A small sound classifier, trained from scratch: width 256.
Rows from block 10 of a small sound classifier, named by matrix and row number. Rows with one number belong to one neuron. Each number is 500 + 40 x the weight over its row's rms, rounded and kept within 0 to 999. All counts start at 0. Numbers have three digits each.
After each neuron's rows are labels from the 100 clips, of 14976, where the neuron reaches its largest size: "responds to" is what is common among them. Only what is clearly more common there than usual is listed. The data: synthesized solo parts of chorales (CocoChorales).
# u: gMLP up (value half) (model.blocks.10.mixer.u.weight, 512x256), inputs 128-255
# v: gMLP up (gate half) (model.blocks.10.mixer.v.weight, 512x256), inputs 128-255
# out: gMLP down (model.blocks.10.mixer.out.weight, 256x512, transposed), outputs 128-255

u.169:544504468543462517470489574508513566423409497569505428517524510434463475496485512516463464475484568510574571493431450499519462483494461568590544490503563445429516541446499430480500484534485486564473531468586479475478524547499475554509472440506557488492458476423527454500454470457503533567541488489479495483484540496503491545565442515486539445543487506558439495530531523553578487448547
v.169:522448469558450487513443503449460402482459507490575519527450484529540522467454501586506514505507498588565521534495509571469574483467518511513516497522446494558469531524465415525520518498453400565617473552522534530495438554501538540530511522430522493453475457479477462535504504549479457492474486521514511561522490503447490507501450572516551481521486445498516550468517449395493540485578
out.169:406516554441533471467515474550567470487493521487525606500566513481472498553530493502505493537449451513506483461569567473454494503525474482512401457543561466490506562527465522490440576536431534473495499519541514469485528483537498555527498552450454505533405494464499485484465494406571455548492496524547466528521482541510472539490492519479533522441469471535490554478487512473490477510489
responds to: tuba

u.250:457441538431490481535481458562491489482508557435499583503482518487492511443461445512493453543543430491539450465511530515496515463482494501523492470453524485520489561485495459547528520482556539513492451500496421481522497473498559599549483542363497553481510598542521486511547549501547495495534528442472447478483493460477547496502424455476520489470501482489476407486496537536495538512611
v.250:523511485504518493454515481493568519469446449456510425536516534422548464487492502529538430505413462546531529567457437469516487601493499597467523499461481448450480524485508527542564506574520468377481539475560472464586546527469503500526520510471542425571447515528560465514475444478505509509487510536464559494579433540473484457510542533520526413535548559443472473457478457533468463533455
out.250:444446495549476478454507524481567487443480491516508530570562407481527528559446495486506463433456518441479481503467487524491518480492456463519437480536477520515457524512519546531550574537520547513513468472537512471460459545498479449457506508402483469423528460529512454482499570482495494537456512413505559580578542533521500495489483456536482569511510475553468499416537478535510415435451
responds to: flute

u.481:571519490502503555423491358463485497498452524525448534565528538433487555522454507501526464516474538556566433452470537480474455547458491580474434498544482492420471585493504510510503482511452457494503497464518561525503552548524470470546540557438570477543543551495520496451574511472556504500512480571502539581475433558464503527463455497466480527533554519532477458517445487550514487482538
v.481:540540506473504496602508474445469498480454594516482515467468488502542533451503561575471521525491518449448507502541469528502395483462466512558488494543533550517433469520520539556490523467469503626442563465526526578523540559486506512511388496521495533528534491495496498427494523549502461448462572417488549497473419493480548504468516473457433443479508566429621455487547518519472471487539
out.481:423518481543504515458455527590546499471459472460530487496583503513561538550494545481502510514513492424513524521429594531439518528399486530475548483527455489551514426520508604454483468500518439530539430552497493497498489454547453505482527482520522467547466491498474466544505547477490501573453537493550511433442500422469509454530481478488491496540467460487472470512495514482471494508496
responds to: violin; viola

u.135:585490424548443455507520497580509514516487485552479517518415524540435553511487519407466549538471533508494510514489484483513527465527516558425509512536554425471611533523543550473485466489438535495457481469514514518489490472524459501560474493496595510519490531494413528552521481426448516533528473522554481546517533564521494486497476457629427520529564535474523521509525480544495518442524
v.135:476536485475518478488585550438516521460512581523447473559477552490552586526414507509476467511516538485542458490472477479466434553504477524504470528573488518545397466532536537537499486472529454509470564503543535470439550497529566602486474461443457503460497544571505485513422517466528416461557491519493489525549465467511471478457465522569498473521463458471484506541531489505484505584476
out.135:522450606560490577534459535461556509464500527516480494512533514504479461414481479557527497495514408487510429479512491504414475509495460560434428510494533507490461525545518485515482520440531509518526495439506468528506524539504432443475532480500495567525485514524486475486511530480505468534490480505503489456476556476448528489438491570488558426498546527507477501541461551492513475551466
responds to: violin

u.57:473488458550430555522489539483459538466553414496493548491536494532471394490526485525549543532534474484524507522512480511494501532574453538456505497411494468495485444477566535488489532507443488496428515504475541480461468518568449549540485531525498477501491458578494482508465507447495470512444549527559527618448490503522459510482497529526439516534522523497411549564544497491496518453536
v.57:489469475514511460515513533424515498481525515499416503407550432535562553510407522530504458454609551507467464482482504560526561517511475507498525520544493541505441456510482536497493503475472442537528524479478497499429544446449501465577513464526514549489482512493508477533511440482452468479565569456570523461519422488560487562432527472504486524498486463416502406501576492486495492485518
out.57:490477508521505579535453512517516526539478452519491513537454499463494496528512525518463483473458472515487552490429553473493542547472507480445485494484479606535456527486514489454437495531534503546489506469529519420528402537499466476532494429508477539539470456466435477561514453515514551609541465506455461505453488366529434506434500545547592467510575484467473469472532525482485509495499
responds to: violin; note C5; flute; instrument: bassoon

u.84:512551534529525500481433478472527445460500500454468509529509525522491480585442519446563495472564516525485455477460552471487488499519491542474453518530559508472555557572572476568443493518491518424437595521559515493420487563421445451463533636468416535492465459457491399541484551473498535547565525556464477516467510538487506573551478538486507484452513491503514542583527511565553518533539
v.84:515496506481443485587519452507552540488505518513500507510528515499552448508497511461508515497559468474481486515447520536489428452535506600558521438432571422477501482535480478473522544478552496516453541566495480567488519489561466519556505493533588498542511459457517578497538521507520541513501538446593460490460501466510525538410472571495591471500526525482534444477480495477566474472509
out.84:503515475426520460440451516581504491523470509556543539455480475492468539517497514483480501554438459510517482431524448500420493499571567485486445511518563503515524466418443547448522487451525500470516439483437484497490562531571504540534435464478513532548536509547473469492566562496466433481484471482572493561485472440494522488451469442530422497481468496450528488476494638401496449507577
responds to: violin; note C#5; flute; note E5

u.328:517524406540508482432415517474457480504454517503536531611520518549481477457459458565493476494515454513491412493464478465454431549515550464536435487472520483492552576509517495486558528482514510553402543533462483492493542530461465490490481543499502498557478467489514474428477458431460491515537497494489594521516534469513492503491453487484504507473609461449479505477529495468492493455525
v.328:559425507482445488579492498494502546499477470467492505434453454442528481516479520531405419569486520475495573470431603528481496463520539507484550522495533509490481511505427545546567572525513451456498562404535474494558438489518557425507490483461445554465498531440465504525515575480568476517531478456471437485489477564444496457459531509488534454520517519434577531493503487518497586519574
out.328:441493494517504424562475552477528525499491425546465515511492456451516576524502527541439581508476543478529584568430496534447544437492448478525507464524506509514479455468493547557541445498528558478544530493477488514468467507490450487500485530565537533499489545510515484553470604486514437455471492525569509486471455494487449501521474461457439546538431374493524523501515470503505546583552
responds to: violin

u.53:533469513511535472495571480478487434421529540412512536486597385554506547440461468531570496555496470528539515514544525493543399503498500480525470524530476466494471525529475490439487436494525465537533447446479494546479465504461521568440382462525445469510441549521494457482572598550525462470544452493563505496491504463463548496479489505478476443513454506521503505562520562546519442529461
v.53:547473521445510572467464470385484422446474490580538559517532480521479498537543505498501450511507512478466529500502500505524559457512584570540470417512502560433447466499559542534540495530594502488560532512474456493529542510471514484484447500493522514489494474501479536458529451588489499511426520478503559470507500452531413490515517462527512512433531467479481533531550476418431482481447
out.53:490489412497474537488493513511506503454529471491459489495491555490470505453478519425545597527562444482517451537546450495447500555441477525509453494514492555539518504511479523533522563456507502495495412507470491575449543520485512438578572511464560376492473514525444487490531465510495499533488462489489543524513418517516406541492490493441590472588508449447521454462440451508545510506557
responds to: violin

u.344:492549442501478397505484449537498481489507542513559509466488419474497577464504480557465546510461494486511467485471517546509356530572540549518478500530581511475542536445537460477520463487539480479543526505525468471525496430492488531539541472529507478530587425486537533450465508467520464564485469599547467498519469499503491486415498527430556529456497493452430550452478507483522502482500
v.344:583515499523508571526436445442436495417465546519493525476500523473498535514504462534528490498495510495474515552444484575495456537466458485554505452495541536574451512584443531593485458522476450543483507485556583606542579534574479532530492500500518512498481462469497489536460512481526537496499521502500484473506500499478545531557499489453489441496460445454524457532510488559512520535530
out.344:608526542524526498524510566482433466452437564538455508521572491532490435502562530456524508538540453544503449543456571514439512487537552563442548498487563467477485546482528572467550589482524520515487533523587478530499528479514454499497539504473470527523524486431455463532477536474533528512448481466524472564455479471481487531508460468507474475558527467526489480464485505496476467468481
responds to: violin

u.234:545476511524433614481560477555533464476467521517565534403508466491486514535502436524494544492543436540476486455490540450529454513506491442449503514513553521476537516458506539467462505440606474512558585508477457505449482498528520498461482416482587553544490554531523414503464533504509465547499508508458522562511549498549480540501486546473472568456464492515534423459472523536545508529519
v.234:474433530532544457486491469500490501486496565486494442580468544446484532479556422489499570495489527496497569483505455514574555406578507481522473458473535437553485548448522473472508526489521525467466511533472494505487535473522460564557529465473475541423448510565509465498482578474520466493539538499421421579521531477472491485478468486565564498504467559501497429515572521522384525514491
out.234:486452443453508496528526494441511524518539501488443529531545477460475483461559492515482466516445566507546458548503425519444511491473451626491477545523500550455504431543425463469494516485484487519476510469567466581469497473579452502565472425524391437465537487521480461484466504511458529463449457472492464513454523487507533503466485536558524515489509502538456525539487541512530444536535
responds to: tuba

u.168:492487502512511486442527491556476526417514552494508498477503473489537509530573530526495516509552491505520503500501498476432558441524488461572520528496589414561467515444480488430445542543471549477508568464489593459485472479489463487450500489500563446521464487544545495475525520421494468520499515599506556526515475538493581546504546437485543487527532516523563487453515558548522513527455
v.168:517491462462503506501526532552513551537502526486483503454477469446521477447478442522455546565500497514484515561492417486455487523455465562443508542497557518543508500556462506526471517455487528468399544442521525377509463564453573466511468462508565465516494492596421463471453502479452454546471538498425479548497520542516512547480489545538603517472519526572512455490431487504500574572465
out.168:433494474492508536522497458490494580493521572474474514488538423477483501511427487435536556536447515603520540464494462554521533510470460510482554537530497527516583458538486495443434455519480499495546493446424553496488549459554520517493464596559462522521487535502467572457483484521530528517526470485511439519521504486472482530506518498430488512485444483557554475466485432374523509504450
responds to: flute; double bass

u.437:489525440534449502504504410492543524571476500470536524504499523486519456574478462492562502569528547506560463507534522542491487545490557539536465489510536510550524472505541532490512474531407533526528471484468526509476519469548486536433500468483491499540488514475426471503534614451519497532484476495528406547454503492543488481473483517462560477504492539467496562536467550579477430453495
v.437:556476507549514512532535574455547450492466489499480532511454517513452486514522475496471508542572431460549541577538501572457489525499494495531522527464520560527483523600421547576449501484486462492461496499512492512532511571540504557465374508517491466500467555557530538540449530430469524441534509444526551499529521480502484545449506445553484399496541414501480476507514502433548483562485
out.437:530537469555570500522461506483488442461507529494410551516543455555472492485540516535434498525452534448512485505484513445431513525469455527433463486577497485459532485482515591527491508463533456398459490527545507563510483470493431521520509527435587510549470466453459460450471467426537480570464511511572492516517534474461509484501497503543526536469510349510527522475499523538471533531508
responds to: tuba

u.247:490474487514552492472470510485524541411483509490516524541558461545488534519427502443568452512505450511540545467409569529476456525508580467545478488477605455505530466493480522454436505496473464547484560482459512570512414493473447550524488468568493477488503544496446503492497473529501543505524397472530470555501526521566551528531472472569470520485550478437540506506522502567488516505496
v.247:459401495482541540528486529406455543553456486516572565522515492602505522451493513555484436554523514443466510506496452522471509445516522505471567538541485492522429515520481532530536508608460436472584473447477459576480476488498539515529522507485468577487536539477466505449470516485505444575537548511539553533516459497506501526429438494485495454512519481503486480477526445548437494510480
out.247:460531560513434481510589466495460512487528510509489499456553531461536557458477452515496537487536472471483496550514473518441473542498468549444546554504497577507435419509568542492575489499564502409471505565506507410437457481536504492509567551464494512473502443580461457493546565425518436463511433503568532430518487473445507528434520485477545456524502503562524555505542454506516462480540
responds to: tuba; note C4; note D4; note B3

u.29:505447450557494467508493416419535507469509494418481513488418476423504499604533566545504505513431478534536428524471516518495601455512492576473540481537461478467493529468535544558502473496436541504500462508544550537497536546500487515539445474487469505523514476490401511563455513488531569507507400506517519446507483478534494507506518504500435496539501493488446409596445493522553485536510
v.29:498501546466479603475478466538456487459484521560474487542482542492568514504440501453546495516487437461450505463563555532492534573522453456411554539486533514501419576490531487495464493464491473523445469462445551508529474462451454538496469453479451443553509469544476539437505553550525515423522535397525493498480501439571482519459502517501430467512474439523488511450474467421505485541512
out.29:516546460516585510554490476520496461486463502478530500510521551554551519479513481424508505496403516424599470517481506522491445528477517500493469434451558540530460544436467569503477522496539457503477573420556453518470514462433482475461427418441510430458510487470507478476478443501462502440498495527574420501494444432513466419513532455540518466543558517408484498503507513510526515496504
responds to: flute; note F#5; note F5; note E5

u.36:530507455500467482484510466436528434458491495507446517545467524537449507632528520451527449521445524519500468476514582458459533514498484467456515420485544561437495454494508529431515483524500485494524524374463543587450543482459458527541495516408486483515445522505482466579581467458519550478531473507508543500487477466499523524522492522531498522497530543532503420492436523532486482528523
v.36:485502557489460568469448431547519510474445537523558530467524488567559515483542525502551454487441466484532507520505433532514457516440438614542490456476504534516497501496443535570507452453476526539401533527543480487534566548533472486441448459479564596545540436475490484468443520466520551464442483523477515527548548474451551494470499509511555447517468468471519450506474544518496493463495
out.36:503506457517497496561456476554518516486441538473470525490560508512504524495532539505527508553500475449556475498437488540511481539430508578506513502483533472526528508553461543465487484391479470503530526494542474504514470525526424500432498498549433513524579449478395420449463545475502470630479476511525454445404524478470533412467457492492468534543500448516535525550512541567512448473459
responds to: tuba