{"input": "log_mel", "spec_augment": false, "subsampling": 2, "layers": 14, "width": 256, "muon_scale": "match_rms_adamw", "epochs": 42.3, "final_lr_fraction": 0.01, "adamw_weight_decay_other_params": 0.05}
Rows from block 11, named by matrix and row number. Rows with one number belong to one neuron. Each number is 500 + 25 x the weight over its row's rms, rounded and kept within 0 to 999. All counts start at 0. Numbers have three digits each. After the name is the row's rms in percent of the matrix's.
# u: gMLP up (value half) (model.blocks.11.mixer.u.weight, 512x256), inputs 0-127
# v: gMLP up (gate half) (model.blocks.11.mixer.v.weight, 512x256), inputs 0-127
# out: gMLP down (model.blocks.11.mixer.out.weight, 256x512, transposed), outputs 0-127
u.411 139:462497497509512453495506502521512516500463470482488476517531488506510490499458464505499550548524507479545491525497471520470493510495466491572463460493501479464492496500489520495469550483489479503477499505483487516503502496522506497478516489504496506482509468517489453496537553480474524549512529516503522467474507489500455464496516505492507490496558516485525560494491493473536501481501
v.411 157:483464497510516509523470463470520428483513485535512493493509468478437452500449488458488516498546507500488493522510534534511477490519504499524527511510488480472520514524476506496465477507536553477453490521505453520531553491509519505505514550532517501496534517513460482454513522502485501538524528501485472470540488491472489502504525492527504465492471491449507503491508505547489506486500
out.411 103:500466501543502506516490532527528492549497503502508472481529507509528494485465498499478509495472505509512510498499495465518446505444469496518512498479533550469518496516529509475498537528494441520555485498464494480505470493527493494489516496513526532522492482512501488478512503549465490451489475458515529506489504524499495472483490493484522491488543539480504503501472485500497460489487
u.412 099:525510513486505517550436522490494520469486547510496503468490501492472496469468523495475471509532527514496540536514481498520485514440467462508524514495499509484492498507500483486507503524482533505478511501465512480541493467504547474520498545490496476518522505514513497523493513534470529519507499477527515506500498516503525460487429479514466521476492468519501499537481429527540491473516
v.412 073:538521483534461476471567526534531530470483537456512537525502479457521527438490512454506483494486524533474523530521506508464520534464496507462496465494509468479485450452530460504505486483476460544502471520463481471522553508495483515521467512516518509536510459512489491478493467471510482493516514507527504518530497500494515506464509509502518509508496483467493504500502476516487531509529
out.412 131:464502507502502476447549485502505496526506489487509481501515506508527527522549468537533537499492490478496459490490506467499495511552536520490476509503487507514513513473498552500497481489509474467521478491535496514449515541483495518498518473549514503491479492481497491476497478458508447483515515551462494492503496484509469564523595496480497510499524489477539520464500531489454512521460
u.413 090:507507513496472465492530481506511488446501486489491477523467524524477494495460489511484521441570514482505534532491534470486523510523506462510519502518503473489499487506482470538497512545516458461509548514495493511509469486452448538494520491500474539503535513476456474513502517551497484514472520524536475546492514547495489504481468529459493482489471533516519507536500542486501491508489
v.413 038:509476512523489517500492510476526498514477552483491501505514483459492484485489541480493535492483478520521521520460536525483511503499539501524511437489541517536467522511527487437501494507461505515505495498451528466569467491471497467479499468494511484560503496508521494507505495448519550519524451533547496525472476507508512532541509502502524465540511515472499465489518506509481545521510
out.413 125:496507470499535540506482496485478501520500541543502510465526504458503493489559492479502500545424494522476469465505487505492474512494524529492512480479494509488506514498508532472512468470495510526459470501495493472462522511529532457504466503471543462539476506540535516483493480436500490471512488487465534473512478494496484531526534475571508507530530498509486479464493461515509495481512
u.414 130:514461547500477488543514492481517518466504486479491540486433469515530508491485475489482475468505465470483502476518486499503526532497542456486489522537495506518512506556478501519449525476480530500472514493503511499463469472531492523504505459456479478526542503536482477485507479453508510521527488506516471547500498526503471534526503480520520526515509448490443455518452496489516496508512
v.414 142:486483514514477494494533537462464516499505499534487487481475467524504530478510446469524487524509487469518509488501479463462483491511492489450514503512508542488489493481498506497454530499519484522503509516456513459492497481474512503519496486471509499527519447521520485465488525478462510514512498516458487492508507532521452523502519541502496529544550527472519502499499487516507479499460
out.414 121:500466456499495494478480490480461456478454480505488465494543509484515517523499512471485543449494533545521475559517472487508514508508481488513475477490509498531507525477528524489506472517486503502535483522526494544482540493475450477498486497507459556485486459485514451493548523480514483528504507498497509472490487476482493459458472536471494485518501518505482482529476502487533496499458
u.415 108:521469495481510503497521551522486474508489480469465530503461498471495487497504505493498521492487520499475464516531504544524485506491540493504469498496544510464491500524448529506483516457525508538517502537501470485494521543497498515474498528463499515515481486505513489469458492508520496477467478498468491524501450489480489533523513467539565525518498521503480499538505492486506555470527
v.415 096:521530467498479512520485526518515463523469498543527514508474502540522479519503480501521549534465461509537524532502430492476499516513462513475528492487462526492462513540524523494529490488508479470485485500558451469496490435517500507496483498489499468477502480513488511551487530539548479496461423526478493488516477530463505474479523523491503461540516521499501510484494500539510507479478
out.415 119:470498507509486503470481435499534560506498515494526473480524496524504477512499502502483507494505465497529516483498491483487504480506479512481486492497464494535502519463518480493526474509489499458436518472496519463500497468495504490534501473540473504510519522498502535508536514494468497488521505509503509468501538500490500467477484529508482503487516516478504482490500507507477435532476
u.416 096:461439484524465483531498482494508490493532559466494496504505530518530505483498471496464459506512489495531493519518499498488482546465531518492509501491485456513533486549460474472508468479511487509514485492510463432537522493495489452517449515512484469525500533478496501494501552522464519531446490516500512526509507518501521523536499534563492522521535466478515517556495487488460477479502
v.416 101:513523497500459496521487544538494513488461517552518491494521470489465490535523478502495503534517499552552506497535488508488502511499527534493533528498507498489531506520511470500476553533487538500499514451508516532488500442486523479500494516532509473501516501525531516475471550497535485494500481471490483513478498501467510531566493534457456482492508468458516525452545455499475519501497
out.416 096:540471496490447421468458471446545472517550496502504497486527543513467525525493489478488522476474454528529485524527481490508506494548528481535546515489496495529482521503477489495490496514512524490552507509498482485475513446484483519468481478520515508532504549475546457473536491463486526543484480471508487509504529515506499479548483514510501505492558481517487484492520503502493489537554
u.417 122:484466501524514481522489491495501473569534511474480506451547494502463496502484531481499496481488518511484538497504482485518536420470523527460476527502531555480495529470467501496495492473488519514461482470500505535496495481479520528505493452502509501493492515512519516492483504521491455488572541521464481475456490468508494513499540557482484506508523487491499497453473488499472495481508
v.417 153:516508478522536496495468489490506521491497504488477539558507514539520495487491462512525501541455492448499485478524535471509530535491436479530518499505551457470468488469447525510526519532522510513510486489494523491483455486498494522518473548483537464519504510517523533508489515517522498471471522516498545489504507514521548477502455506507503504487462491500496534513532528481531514501559
out.417 099:495493495503509477525520492478528509526464517487490539521506493481508499515473507493512501495537510517469478511468518514509455513507479495496542508520541478492506507542495475557515482518480466510469476465486511486495496503460473514467485504463544498504470451444519488474476460506538524476513469545496470510505475503467507496501516505520484429499460483446483549527548455533510475496503